Rows from block 8 of the image encoder of a small image captioner, named by matrix and row number. Rows with one number belong to one channel. Each number is 200 + 20 x the weight over its row's rms, rounded and kept within 0 to 999. All counts start at 0.
Before each channel's rows are labels from the 100 images, of 14976, where the channel reaches its highest value: "strongest on" is what is common among them. Only what is clearly more common there than usual is listed. The data: photos of plants, animals and fungi (iNaturalist). In brackets: how many of the 100.
# convs1: 3x3 conv (encoder.blocks.8.convs.1.weight, 144x144x3x3, each kernel summed), inputs 72-143
# convs2: expand pointwise conv (encoder.blocks.8.convs.2.weight, 576x144x1x1, transposed), outputs 83-165

strongest on: class: Insecta (84); order Coleoptera (47); family: Coccinellidae (41)
convs1.20,196,180,173,191,204,216,214,164,190,166,155,134,230,192,207,209,224,172,189,213,180,189,203,184,218,198,174,163,201,205,201,190,193,222,201,180,202,186,172,187,200,193,177,195,140,212,202,186,182,188,166,169,180,215,206,165,198,224,194,194,171,207,215,177,213,185,214,203,202,188,186,178
convs2.20,194,214,180,186,181,204,160,199,203,205,204,174,186,171,191,236,208,195,171,229,190,229,216,220,185,223,217,202,201,195,231,213,209,197,154,195,185,198,184,214,192,192,190,198,198,192,200,193,229,215,209,175,168,194,208,177,202,221,196,200,212,189,195,200,207,179,218,196,198,206,216,215,201,211,195,237,195,173,245,196,176,159,198

strongest on: order Passeriformes (54)
convs1.98,194,218,194,217,196,173,186,182,161,221,228,223,191,191,198,166,174,202,221,172,212,225,204,205,192,196,171,223,193,170,213,164,163,175,187,168,179,215,177,195,207,229,216,185,237,170,202,195,208,222,214,213,202,183,206,181,178,175,174,209,190,201,166,181,201,209,172,174,157,184,213,206
convs2.98,191,241,209,215,221,203,168,196,200,179,175,209,242,228,204,187,156,202,204,139,209,195,214,202,193,178,211,192,209,227,209,187,222,175,201,190,167,209,191,183,217,177,202,212,145,209,208,223,194,199,214,200,187,190,208,198,234,189,218,195,215,206,188,243,206,169,193,168,223,223,185,193,211,186,203,159,189,209,196,158,249,190,215

strongest on: order Coleoptera (32); family: Coccinellidae (28); text has "beetle" (27)
convs1.12,224,203,200,207,226,184,189,202,192,222,215,235,210,169,227,170,195,206,219,179,204,207,230,225,180,173,205,213,179,186,218,196,201,186,245,198,204,211,202,207,234,230,215,192,245,175,213,173,171,235,210,207,222,201,215,202,186,182,195,195,206,196,166,192,239,199,183,187,201,231,203,202
convs2.12,216,175,195,200,172,223,204,171,219,208,228,197,216,158,164,214,175,171,208,228,161,175,212,185,215,186,205,160,175,163,201,233,214,189,195,210,221,161,170,222,205,171,233,223,198,186,151,221,250,200,202,197,199,211,208,196,185,202,211,160,219,150,187,194,188,233,214,188,187,181,211,220,215,183,183,197,160,182,183,229,208,242,187

strongest on: class Aves (84); order Passeriformes (53)
convs1.136,203,228,206,214,221,170,180,203,176,235,245,233,180,202,194,204,176,222,212,209,238,235,198,215,213,205,190,230,209,180,217,180,183,172,201,180,182,219,197,177,215,250,227,202,254,194,170,173,213,234,225,224,205,203,200,195,200,190,189,212,188,204,173,188,189,179,187,193,179,180,209,220
convs2.136,187,170,220,170,204,162,195,201,188,166,169,194,209,252,185,193,228,201,197,170,167,199,171,207,155,166,207,234,207,205,168,171,229,192,182,210,210,218,197,181,203,184,216,198,216,218,162,213,163,181,199,217,186,199,200,210,178,220,208,191,204,211,234,229,188,183,203,175,203,247,204,166,211,194,191,195,176,237,206,201,251,193,182

strongest on: class: Insecta (74); order Coleoptera (31); family: Coccinellidae (29)
convs1.59,188,172,168,201,185,171,178,172,172,194,187,178,180,198,200,215,183,162,182,214,211,195,205,207,206,197,165,204,202,181,194,167,175,175,222,168,171,214,174,183,198,219,193,193,193,172,193,160,183,217,198,187,190,195,190,173,219,182,171,212,169,168,167,177,195,183,184,175,177,193,196,196
convs2.59,204,200,202,232,191,216,229,209,217,196,183,184,219,206,211,209,237,205,200,195,213,227,189,185,199,220,218,234,199,179,188,181,211,215,176,202,173,184,192,216,177,222,167,203,255,195,211,191,225,192,212,174,175,173,210,185,197,215,226,200,197,215,207,205,206,188,178,197,202,223,213,248,220,216,211,232,180,180,223,209,209,166,181

strongest on: order Coleoptera (42); family: Coccinellidae (35); text has "beetle" (29)
convs1.141,187,164,197,197,177,185,226,209,182,238,223,238,213,174,207,151,195,199,219,168,211,206,203,215,186,187,189,257,195,186,207,203,165,203,234,172,203,206,190,169,198,208,199,136,234,191,189,174,188,219,210,199,186,200,179,196,154,197,195,192,169,197,173,192,219,173,188,192,185,201,202,202
convs2.141,212,200,199,183,204,219,213,184,214,204,254,200,192,204,184,221,196,182,221,217,147,176,218,208,187,187,226,182,204,191,216,242,218,166,180,220,219,191,202,214,195,180,201,221,207,200,150,220,222,206,220,185,218,219,206,249,189,209,211,185,213,192,215,203,199,228,223,200,226,216,204,204,227,201,158,195,189,192,197,218,228,212,218

strongest on: order Passeriformes (52)
convs1.60,204,234,206,221,223,183,198,180,177,240,253,216,191,223,188,228,183,196,209,211,236,212,194,204,186,204,181,228,199,192,217,177,186,180,182,166,192,216,196,179,196,220,224,211,238,182,179,214,216,212,204,227,212,203,200,189,235,179,174,221,171,199,178,191,195,191,191,175,175,165,226,237
convs2.60,197,198,181,182,201,188,187,191,188,143,173,197,230,170,176,173,149,210,233,171,211,200,221,201,202,195,175,176,177,199,162,190,188,195,184,167,193,194,204,184,204,164,227,206,172,194,193,230,189,173,167,187,228,211,211,212,219,190,197,202,182,196,181,200,188,210,194,170,200,203,166,183,178,193,189,178,182,220,206,170,219,242,222

strongest on: class Aves (98); phylum Chordata (98); order Passeriformes (51)
convs1.10,249,213,194,222,214,182,193,195,199,182,186,189,163,201,220,194,158,195,220,216,186,207,219,232,203,191,187,201,218,211,217,189,185,161,249,176,177,219,199,223,216,225,213,225,181,190,222,215,207,229,215,211,233,178,212,196,212,180,196,234,203,202,194,198,218,218,183,191,177,221,219,181
convs2.10,178,208,206,218,178,181,166,216,219,199,181,159,219,199,199,202,195,190,186,179,209,209,222,183,187,199,201,185,183,182,178,216,214,183,225,239,199,182,204,185,178,211,204,189,199,204,227,189,192,198,229,215,183,213,221,209,250,182,210,179,266,204,207,235,194,163,178,218,209,205,181,189,203,182,158,210,183,235,186,179,207,186,191

strongest on: phylum Arthropoda (70); class Insecta (69); order Lepidoptera (41)
convs1.99,186,207,202,187,186,188,193,183,194,205,253,223,211,164,180,193,196,197,191,208,166,203,163,193,196,169,197,215,199,204,191,196,206,181,174,193,193,193,203,194,198,187,202,168,256,189,163,217,184,186,189,185,189,183,176,187,202,176,167,176,187,200,209,191,189,219,201,182,202,185,218,200
convs2.99,197,190,185,196,193,179,216,211,191,196,203,206,207,178,203,182,139,183,224,188,192,159,205,196,214,195,191,139,195,207,214,185,213,185,195,218,176,197,198,211,196,204,256,179,211,180,179,178,217,210,175,186,174,219,177,146,193,211,216,185,202,181,217,200,197,187,202,223,156,230,224,224,212,203,180,193,191,167,176,176,177,225,218

strongest on: phylum Arthropoda (80); class Insecta (79); family: Nymphalidae (38)
convs1.77,213,182,200,193,231,154,136,194,201,179,193,183,228,209,219,227,186,195,232,242,185,156,193,219,215,197,212,228,219,181,189,194,196,177,192,188,192,202,210,218,203,168,202,185,176,177,227,200,203,163,185,191,177,230,203,197,231,167,178,182,200,197,165,205,222,181,169,181,203,222,184,218
convs2.77,210,188,177,177,195,181,198,185,214,200,190,209,186,164,197,218,173,182,224,171,206,201,224,208,213,190,178,164,201,201,171,210,175,183,164,194,202,191,148,204,201,189,233,196,183,188,226,205,194,184,198,178,199,221,212,185,164,212,186,168,175,197,186,173,180,218,210,185,204,200,189,199,195,201,196,199,202,186,189,195,189,246,208

strongest on: class Insecta (59)
convs1.139,198,241,216,225,217,213,219,214,194,231,238,263,207,222,193,215,212,216,195,219,222,224,188,177,240,216,212,194,230,202,221,207,227,218,206,207,219,197,224,194,199,195,228,223,246,211,175,185,222,204,198,231,228,251,208,202,217,210,210,227,191,221,196,205,191,181,214,214,210,198,190,208
convs2.139,177,189,176,195,213,211,204,166,206,176,209,199,188,205,168,171,209,160,203,199,194,195,211,190,189,194,182,210,172,208,170,191,229,160,197,194,213,178,190,160,188,186,204,169,172,187,178,214,205,193,184,165,234,189,159,203,166,178,184,245,202,177,212,201,201,220,200,182,194,213,166,180,188,194,177,180,209,199,168,207,201,220,201

strongest on: order Coleoptera (25)
convs1.30,181,222,176,190,203,182,160,201,183,247,218,248,228,160,220,161,209,220,183,154,246,183,234,179,198,189,187,222,195,176,198,191,185,190,208,195,192,219,205,202,217,201,202,194,208,179,218,169,189,182,187,208,202,212,205,203,184,189,161,180,174,175,200,213,202,183,187,162,182,193,191,211
convs2.30,189,175,187,187,180,189,181,177,189,203,188,181,193,200,176,182,206,178,179,204,173,177,205,182,148,200,152,205,163,197,171,221,217,196,167,214,213,194,185,174,192,181,183,161,188,180,192,190,184,180,207,165,190,193,208,217,148,187,233,194,202,173,177,211,166,185,207,198,211,201,187,173,222,170,201,197,202,179,186,178,221,207,194

strongest on: phylum Arthropoda (72); class Insecta (70)
convs1.24,200,214,206,198,202,194,193,206,181,235,240,223,172,221,179,222,173,219,197,210,262,258,182,191,239,244,203,194,221,181,205,190,219,190,200,193,191,231,208,203,203,227,202,207,194,191,164,189,216,219,202,207,211,240,172,201,187,179,196,201,199,208,183,197,170,188,187,190,182,190,182,243
convs2.24,178,202,182,200,205,165,196,188,187,195,198,190,176,189,165,212,206,154,176,219,166,183,177,202,184,188,196,209,194,164,176,211,226,175,215,254,177,145,180,189,154,160,199,192,217,185,170,201,188,176,175,167,232,224,190,184,223,206,201,197,233,175,210,202,179,194,221,205,185,205,207,195,219,167,141,167,199,205,187,192,205,207,171

strongest on: class Insecta (66); phylum Arthropoda (66)
convs1.102,211,218,235,214,235,192,205,211,192,231,242,239,187,223,187,234,188,227,216,242,221,220,171,184,224,208,219,207,209,204,211,199,233,182,210,206,193,176,230,176,199,229,219,210,244,185,175,202,184,227,202,213,205,240,201,210,226,180,187,204,194,214,194,213,191,145,203,191,202,184,205,212
convs2.102,194,174,200,183,219,168,203,187,211,169,184,196,194,211,157,184,181,158,205,190,206,198,199,197,191,173,188,190,172,188,164,177,223,177,197,186,218,170,166,171,200,169,205,204,209,210,179,206,178,166,166,168,227,202,171,179,194,189,183,191,207,176,202,211,192,209,189,187,178,222,186,170,200,187,201,215,184,234,155,184,218,220,201

strongest on: class: Insecta (82); order Coleoptera (38); family: Coccinellidae (32)
convs1.114,215,158,195,162,172,208,211,197,193,208,198,146,198,201,167,201,201,177,180,197,201,198,180,208,201,207,187,175,200,194,179,195,177,202,228,167,199,194,182,174,169,208,170,153,150,207,163,197,204,220,210,183,158,206,173,205,175,210,201,173,179,187,187,188,177,182,203,201,186,193,185,210
convs2.114,215,193,212,212,224,179,185,190,194,187,236,198,196,151,194,245,153,220,238,215,172,205,192,230,206,184,216,170,206,208,222,219,218,198,179,205,228,213,225,200,189,167,225,225,197,203,178,225,210,213,202,210,216,220,212,219,211,220,196,169,203,208,176,184,210,218,228,165,202,216,222,187,209,220,193,213,192,194,243,223,200,225,196

strongest on: phylum Arthropoda (76); class Insecta (74); family: Nymphalidae (26)
convs1.119,204,184,178,185,176,197,185,177,191,206,193,134,191,186,186,187,195,170,175,204,140,176,200,196,209,164,180,184,203,201,190,190,192,180,166,178,197,152,181,199,191,178,166,183,147,207,173,211,194,182,194,183,178,220,202,196,175,198,194,202,215,174,194,192,193,202,210,196,183,167,206,190
convs2.119,241,198,189,192,186,166,202,186,158,196,198,164,197,194,205,211,196,211,222,197,181,199,172,212,204,199,179,194,208,208,200,196,154,215,136,209,216,203,177,203,190,200,204,224,188,190,193,198,183,213,180,190,193,211,218,207,221,201,208,186,178,180,175,188,212,198,213,223,210,207,234,173,199,192,183,217,196,181,200,199,202,232,197

strongest on: class Insecta (81); phylum Arthropoda (81); family: Nymphalidae (39)
convs1.50,212,213,198,207,187,168,173,206,193,206,206,217,210,233,213,233,192,188,171,225,206,196,206,194,214,222,205,184,214,166,209,186,192,171,197,209,193,214,194,217,222,226,204,181,196,179,204,165,246,192,209,210,205,204,197,196,173,184,195,190,212,190,163,187,184,209,172,189,202,199,141,220
convs2.50,198,187,188,192,184,220,194,217,216,204,231,183,212,195,178,211,196,200,192,184,184,182,218,203,181,191,193,172,181,188,192,192,203,186,179,188,191,222,215,213,213,183,230,169,183,210,203,193,216,182,201,201,165,187,182,221,149,219,197,220,200,191,217,218,189,203,215,187,175,229,195,203,201,196,180,196,210,200,182,193,233,216,201

strongest on: phylum Arthropoda (78); class Insecta (76); order Coleoptera (29)
convs1.19,187,209,180,189,222,171,193,170,168,237,234,222,213,189,185,185,192,192,187,198,202,212,197,192,205,181,175,181,228,179,188,170,199,178,217,180,191,224,186,200,185,201,181,197,228,177,176,179,225,200,185,201,229,206,190,164,193,170,177,196,208,170,163,169,181,206,187,173,188,180,194,213
convs2.19,243,195,191,178,192,168,211,197,182,200,247,185,194,173,203,196,163,193,240,191,213,191,217,224,204,190,188,171,209,192,200,228,157,200,168,211,199,193,162,224,199,195,262,224,208,184,175,212,206,192,210,202,199,255,210,244,186,229,190,187,206,180,213,191,211,218,215,214,207,220,227,210,220,190,175,205,176,186,214,210,202,270,182

strongest on: order Coleoptera (40); family: Coccinellidae (39); text has "beetle" (28)
convs1.105,169,190,164,217,192,190,203,137,170,196,197,190,209,213,214,226,213,187,191,223,214,169,193,173,202,194,160,207,199,185,211,171,190,200,185,181,193,206,173,186,198,164,212,202,196,193,222,185,186,160,172,205,212,190,206,141,211,197,182,219,187,172,200,157,214,191,198,183,197,176,203,203
convs2.105,202,200,183,214,176,252,214,218,261,204,192,170,208,191,197,180,223,224,189,198,219,193,218,187,195,247,205,203,179,169,198,169,181,228,177,187,173,182,178,222,184,223,164,223,233,192,233,198,211,206,193,198,170,183,192,201,179,215,207,236,165,186,198,180,188,165,197,206,194,182,213,238,194,203,230,215,194,142,203,207,185,171,170