Weights of a small image captioner.
Training: adamw at rate 0.0018, 16700 steps, batches of 64.
Rows from block 13 of the image encoder of a small image captioner, named by matrix and row number. Rows with one number belong to one channel. Each number is 500 + 40 x the weight over its row's rms, rounded and kept within 0 to 999. All counts start at 0. Numbers have three digits each.
After each channel's rows are labels from the 100 images, of 14976, where the channel reaches its highest value: "strongest on" is what is common among them. Only what is clearly more common there than usual is listed. The data: photos of plants, animals and fungi (iNaturalist). In brackets: how many of the 100.
# convs1: 3x3 conv, stride 2 (encoder.blocks.13.convs.1.weight, 256x256x3x3, each kernel summed), inputs 128-255
# convs2: expand pointwise conv (encoder.blocks.13.convs.2.weight, 1024x256x1x1, transposed), outputs 128-255

convs1.151:432516526480476512453497484466502510495464495488483458447672489553504519460454547493447500491526493453596501525525486483518520516510526536513544476489544532491526478559504475463491585545514517529473515510463542541529496458507494603471510483516595517530517471484531527475512539433536384508547535523375466532494426511463493495525446498503383483531501506486559500518546490424486509508507
convs2.151:466482559457542479463516540457499462492507423544503474527545495505414426432460475462525454443479467473517459485398542489512440432455537557572502447557587457470534497446492528475492524541460458558531481464551542498551509466500582451463468546488491466462442484454524526467445452448544499542435535471450561479522441523492541433450514457423432511538524529505453547491476502511436465474512
strongest on: class Aves (95); order Accipitriformes (30)

convs1.123:559502547549555513582480473480524529511551447524459512531472571522513505467557501504546537570450526507501549548471403523539532536464552546540504557485495541508496466509477505585544497535557547534555570533541514466545533465555514540496553561554450544464552516563492510539552522500543475536552551466542465514566508545585510494474532538536521525535523545588524534483504466529472563447542
convs2.123:435502539462570511501535561481434469474495461552524471504529486479454491496462522487502528476513442488514465490447560467540466501459561544514486424515538430452531473473447569493559537543469479528505505481502554500577468459530547495444458531510491546501445477496546506450492537466553512518421568498478528504498495541492506451453511432489441483498569551513476603484511543478463498476600
strongest on: class: Aves (95); order Accipitriformes (33); family: Accipitridae (27)

convs1.246:441452513459442449520460445452542521524501470459476450422596522463529467458410495437416538543502523477506524536514455423540537539484530448521527511442490535504486459492481413525481486486541525530463508481478464444520430453516491518476514446511520531452524431448499432441527518464540451507480486508473474499428437453516447497492447463510445475520462530527485513486527419492479531468527
convs2.246:437437530446531415483489505428499463462476458577537437518524490487467456468485446474548480491515468394539442532488485429567384458479516488508498478517536496437507470486479571411510488528478481493502480451484547494509460502465546505476457450527444500450484506495470417477419531457526536512502484476491526470446533501436491418490558488521458482485488544499481533498464534582453495522521
strongest on: class Aves (94); order Accipitriformes (29)

convs1.149:494437524449440441476465481385519525531490479452528506482385485443533464510489443487432503509465539557466512516512430466530528522477514454519509475460432513537493507448519462495490436415504517520450503496495423418523400488531549460475494446520456522488509469441501420475486496533540462504455451471539518431431459423497500510505523442523474476521467487474440519431497441451501499497540
convs2.149:425455574471519478463569515483460500455498466499537430512436486463462505510403491468512486454521456433504448483463531460510418504472506501516484451464468434446535483525467512413533501484462499484539430453536500492499478463474461474481473482468504512511462474500470482483447519476489511479496437457469459408433498523490463458493453393488475477516471513464498482434479480428445479486486
strongest on: class: Aves (94); order Accipitriformes (27); family: Accipitridae (25)

convs1.74:493489483481466453539420503451457450459542433474521510437512499464450480498459452437460476510461560545457453453480386461461458474471454457455462489433466491481499484480531481529437479507467470461500464492506494381525431551466510503467447482500541464468480458475463468485446564488458488494495498490542435476475439485458423509496450481488453483461495436467446480439494425572482493432478
convs2.74:473532536487551489526537598489478531513479462578466519488481518541514466524523507538513577519552539500492521488491555469482428541445480476461475557476485590501562535475575544541521629568521502510521462500572497548473526511493601589463490513453543500519545512563473512579471541458576496542534515458544499439515544493441511522532528507512502539495530490491486448531474502469430536538484
strongest on: phylum Arthropoda (95); class Insecta (94); family: Nymphalidae (48)

convs1.166:430503523478482498465485435479510529533503496488470479477539484511535545469475538424466508451515525404549520530513466453540525552520535465524513462474525535519483467551493438484503494498519534543470510491481481496512494435537505545498498461521531533540510467479531478431496487440548405513500528507377484485475456485427489514511405491485426506536423502478490519505518467411494519503518
convs2.166:421423543435513453465552503450448457474487429504521420496552460512451417458440486423521469396499478435513460508480494464514460417466512518480462415516553470426498476460459567440510510500481499554492532463470595486559462461537505491475503526453470483468397473476467486441420585419504475491455529508442527533495477504457487442434501423447459481508492518503516536504448482497421463448519
strongest on: class Aves (94); order Accipitriformes (29)

convs1.163:460484458484523521469470558497470449457495434562515519539416486488468491522531475507561472452412457502510464466460382492467462450473463484468436491550476440447500522513485549465495479476451469453459477502479511440430533551477476480494473500467439450473466476521435464460459418530451469489496500377479463472510441526440467480427460479488500498458483455463498499434424543484493472427494
convs2.163:520549465509517546522508524497474501492521440451541520515436522505562537499515522476463453507505501568470501546496531493529528516468504509483504522457499561520531494476528556583499559479490534523530476549500494508431465459455510460483491479470587577500530502556463573550498436443527532426460514444487470448498484489486501510532432539469498538474496567495533468491508536465518529489445
strongest on: order Lepidoptera (32)

convs1.133:527465470529496499531449447432450462459481447483445498485526503495464475452475494441474472501412458447521459467400416504457462462439464485456433505480503470465479474538450457505477525515464472457536470492513498428487476458468460484494476502474486460408469502491389453461470468501450443495503500430513418493489443458507494432444453506467472465462505474497493464464453392504431459360459
convs2.133:502498545469483485506543519506463487508483441458471479467478544541474536490464495520498543503535469460439519504489502474456468518478502492510495507468489562513493505462530523522464530555527547492477416571541453530440493528478489575485502526434550561515491509512525543611459426502560497515484452461507500485502489489458476493521516479453490593510543519520531487510492495430408546447442
strongest on: phylum Arthropoda (65); class Insecta (64); order Lepidoptera (36)

convs1.37:494515445503532510520505581478492444439493421504545499518435516513446506549502498543507512523476449476481459472550450518456463436459463525460474520547499436426500570512445496510501477485449466445515471485474503467466511564456470476518496531464370438475455522520524513511491408530448567477497496434520493504521501491520497471398501480487564474447503491508515486491439547490479455545470
convs2.37:485472502511563529458530492543505544551526513521460507491556514539549527527566442496472404510510520509484567553503478496527579506493580497502525516475542548564523495472484517506480493481530549503504516489570414555437510460500541410512478475516493535492511537570416556521488498487534513457430491407525507476539489523555540588553531465576477514481548515531497542495538531472554518397475
strongest on: class Insecta (76); phylum Arthropoda (76); order Lepidoptera (51)

convs1.40:507494445492502494507501549477495434434501419476516511511456500491444526522494506578479505522478447509477451462534466527462466439457453526455487508537493443429518533482445470498510460482448462440517460483468500448461476539451444475518489513465410436443446506499531517524487448525443564470483474453560463517494550472527519472419541486464557470443520486501517464492453506509453442541463
convs2.40:447427506514525549531518488538496518548517502481483506501505499504557494533572463475486421518482542544532577587476505525519553479479547488488491529523553567581506444456465557511483478510505529476512491473539440473472531465553589438500473505554488540512498517486440491506496508443469527479489505449554489506548510514499529568456531498600487584517512545460491504512511549437524528476489
strongest on: class Insecta (98); phylum Arthropoda (98); order Lepidoptera (63)

convs1.51:440501525484454474524466406437529532524513489427470446420578526506537510441421518417397533491484560459512517543505438466553542543481547485528518505458509551532502444535500393529499523545540540536477528488481500477526442432538500532487521468522527539491532467447509470447494538460556436516514537501445472499449446457457501512528413499510440506527478515497502529482499441493477509489532
convs2.51:402450539444546457479523534448481470469499487560547469522516480477462479463473488468536481470504436454549449510486526450540451474444537515555466424517559439461526450507489537468507515523472481551529502448523563519552488465484568442489476515483467475463472498469545437441428530469514550570499527519453570495485504526498477481500565441494428479472512509490492518448510512527456480432577
strongest on: class Aves (94); order Accipitriformes (30)

convs1.205:437499496476491464450514433586508503474422450482419392460473472495500449437478469520505497458514421525461509519460412463510494503481504490509551455425469513478511361459532510459481505500501506511446500484473472500481503408485403499464508484478447509529510479517489486461483456411510403488524527488373481507519452538482419479518459498429472477499452507479484462470505549512468499484506
convs2.205:524476506439411533490486496492527508529565566406484572463509494493475542462533476460487461538480466513422509527529486566505591521493551592486491426483536517541478421504515573480532492493485500538543405535494488519424513480515522460555502498608490494536489495505540402504500510536501489473482519451476512457519500505558483460449621530498442550496483531476504575457504510455592488462460
strongest on: class: Aves (95); order Accipitriformes (37); family: Accipitridae (31)

convs1.24:466467487463471475446463572491521479496496467534563545520450473468500450553530425482532470431415517555466491493511394437509492487515481460493476492479438470491542553483559532448483457426487497483454482509502443449501495571499541476471481460505500477539497458496465437464453484523495401503483478431472524429481429542412449537492507469527413491493422445430442515411473580405542514457533
convs2.24:550526530527535488450510542511445503458502411478521483485534537478482565502534515496520486510514523534507458529545538495512458449430502485450516506459525521523557559543508594532503548522487558511530530487482483565526505506474475539541428504401527542485492502493457494521473457455532488472512455504535486444486396494513494450535437544458517446496458559547608502476469486506484499471515
strongest on: class Insecta (64); phylum Arthropoda (64); order Lepidoptera (32)

convs1.241:461485483495509514430488508399466482461435400513482549519492462510477475493514477511486458417402453532537485479464331474497494488478496497488436448511495486465499487535510482446448515494459496492478471481464496432490507496499445530483460517490449489477492471529449481480447450454490375482538532412434445492515414534382457472442485487447410497488466459427508477412443513411471454410490
convs2.241:531473515553499494538490496477463504524502437483482573507583499522504616457518466471495544542533531519444531526532551465522552488467559506498476510484575571534532496453511662486518545531496525499513492507503504523453437531507544543554503440443521544522483477511536467564442548432601483503470566444525505476528457470546489485504473570483458493501447550493558565488506463493570502464454
strongest on: class Insecta (67); phylum Arthropoda (67)

convs1.184:495488454464459479528511450492505456467495478490462516495508499498460539499472506621491517557477494482577471471435539552469469457454464550473545531531512452452596497467506507509535517453499468456478486505479505461478482440472460552532512462453542463453473518457440509506533506546445522485465455486543496491457549435558521459468576476475559486458535516527540466521468457480441560456484
convs2.184:515521484523510451453508504529494494477463476432515463506505477465567426506543476503469506415493581521511548475431507510512543488514491511565510563544492487432498508463475525505513450503492521447464547489546535476507569499518507388480493492561452458522413574501482471520526499463475507493386469481544498491564468504498535554456421555507474547528468525449442485545500529432531515472443
strongest on: class Insecta (82); phylum Arthropoda (82); order Lepidoptera (35)

convs1.182:528455555518518508564467494489559563567543493504513529560403549470564503537564475462520572554484541532490555553552442494547553546516544473542513523505488553558494495504576440575513472485545543537493530510557460443587528537551550508503536506556441553551545490533514454468535498534556478529504505474483539482523508513525505547509473498549506534536501536533485577432536484519544584514560
convs2.182:491457529505533474455608514527429376500457488553554421496471493500487520507450553467513498431480471459545457491428556506550427507463523512553484455491544420430571488456434538430526507510459501540529564473532573472577499416546467515490446543454496508485419474483535426414494484456511500527478497504460522496510494522500407433428532428485439460499526511493513548453473472452453496456570
strongest on: class Aves (95); order Accipitriformes (28)

convs1.244:520510462546509507503523392398496478470447433443482510492465500517473500489514500488455497468463435485496471489437446566484486466413488541485500508483524461463505503535409454493485545505458490472530481489479548488462471381495465465504494511461401476395483542493434502481468410518467449495513524439513476530505489445515509425425510551470526494460542473503524488485465436453418416444482
convs2.244:520529506491521484486495409543519528541494472457460524517482484507498460500533541488511366523515542518504551482449550500524553544516543460548473506509541469585505470467476458523495532417504553502482477539494439495479571466542453366490507547525537551479453502453500458515511490498535502477406467493499522500523501530534544593535498425499553604567564490508517466538528563465488504423499
strongest on: order Lepidoptera (33)

convs1.188:556443460521515497523460474423468462458505442493494521538456496455461466491555475498513451491410480490510470465420469534454454465431460467461407503490485465477450513488479492514474507491458472461519468499520487419455499492470506467498471518437467474436473512506407406448452446505431510497473481441512474493510432450498503441444481505492548415452532456487497477475440438561467484394470
convs2.188:435553489473517499432490491517434494540462458433474460526510528523476485519498510500486540518546427507445520460471537526471428515497445539530467562444460490542535505459466499529486535556468525507522470567459508513482464521497553620477477564373574509519538458512497479470525477483501523482507466448468449553466461484438498473490477472476517549529474510504532448529476529478431491485454
strongest on: order Lepidoptera (33)

convs1.131:466510468467465447515474451453548480502472446469473531454490537490492596475442534576464542510480504505589518492488498503508511511427494514493523523475550479518640469487489465510542481435544495487485523471497491465456442456523521591525549459480588492525509490465478545515579431509483484486461499468538486464451590450502507465462553491505523560492435544547538506517489471447450579519517
convs2.131:509514535441493474395493544555501474457456520523501490497536471478544543527509447504499596435458521544521518492539487488488605446508506533503557516540516481522483530446466548526485429498486488460485511500513445525505578484521419476504513516531497529514436524476482412496495567457478486464446436507490486600490476507503480593530446526509484495508495548460406435534499555432522495522465
strongest on: class Insecta (81); phylum Arthropoda (81); order Lepidoptera (40)

convs1.117:453452520470450457496472527578521464447508530461529457453550483441454470539431464438485525497494484520469480467469480410487474479524465437488488518496486497465510499499486454491508526447473496483437457535460468465514444541476492415492500448542466460415500419432493442438495466624479529501458480509553471532448460404453478479479466470473516513520482489507459503486543470545510463460476
convs2.117:465452508492489491489520548420554592525520516486495495472498508526484468523462464500488442475506514537554544532520525456499526501511466541496514533455470524493529481482514480487459450503489477474528467441539530508446409423516540443520563511432480506495493527478447533506436574427531502434491442435495478425461509498580477528514500548504456470476528524435460522461461491523513493435437
strongest on: phylum Arthropoda (98); class Insecta (97); family: Coccinellidae (28)

convs1.233:516526472495456463522521576451474462466492460498516512433479504492458476499430455493463495531461456472489454472496482474452458439449458507453491535466459467463513572471509559519504429446467465465522481497529465514498435550471476475499492468480469456470460489459486514511489494473459432474479451468471500481461510529509441483465394479484456522464486475510442471466494519457486452489473
convs2.233:531546469436576578469506541531452423477507488585496544534428477493487422518493524501484506484540514559492492548480506523510466519491520517554533491505552551532573516502544440555494608531502489482485482572518463591467494515542540544470476513410494534484497459471503465548476460485539475531447592418510518486465492499476514564545590461473498569558540554493480501495492524524447489547472
strongest on: order Lepidoptera (41); family: Nymphalidae (27)

convs1.87:512423489486460451522432472469492465467534462459508494468501505412475445492476446478470487521463515497444486482451452471489487474485475420488467517444444470467457478431483460520476472467480484480481480488521434382494433516487498439478486471509502471380485458466452386443483525539464516495455445475523453496464460452519471473477478474496500421490514467508420488467507396562468473403491
convs2.87:491527499414537432492497575462500493491497468533523487503437480473508486519488521513496496538546445516456533519462504484515481501467448453440456535399487554476521465550552475473510513549475441491491498477509512506446463516487574571482479523479497488502499539558475485522454540510551512536535417476489463441434519498402523513510511513548510491451506511553453466533454508494386482514497
strongest on: class Insecta (94); phylum Arthropoda (94); family: Nymphalidae (37)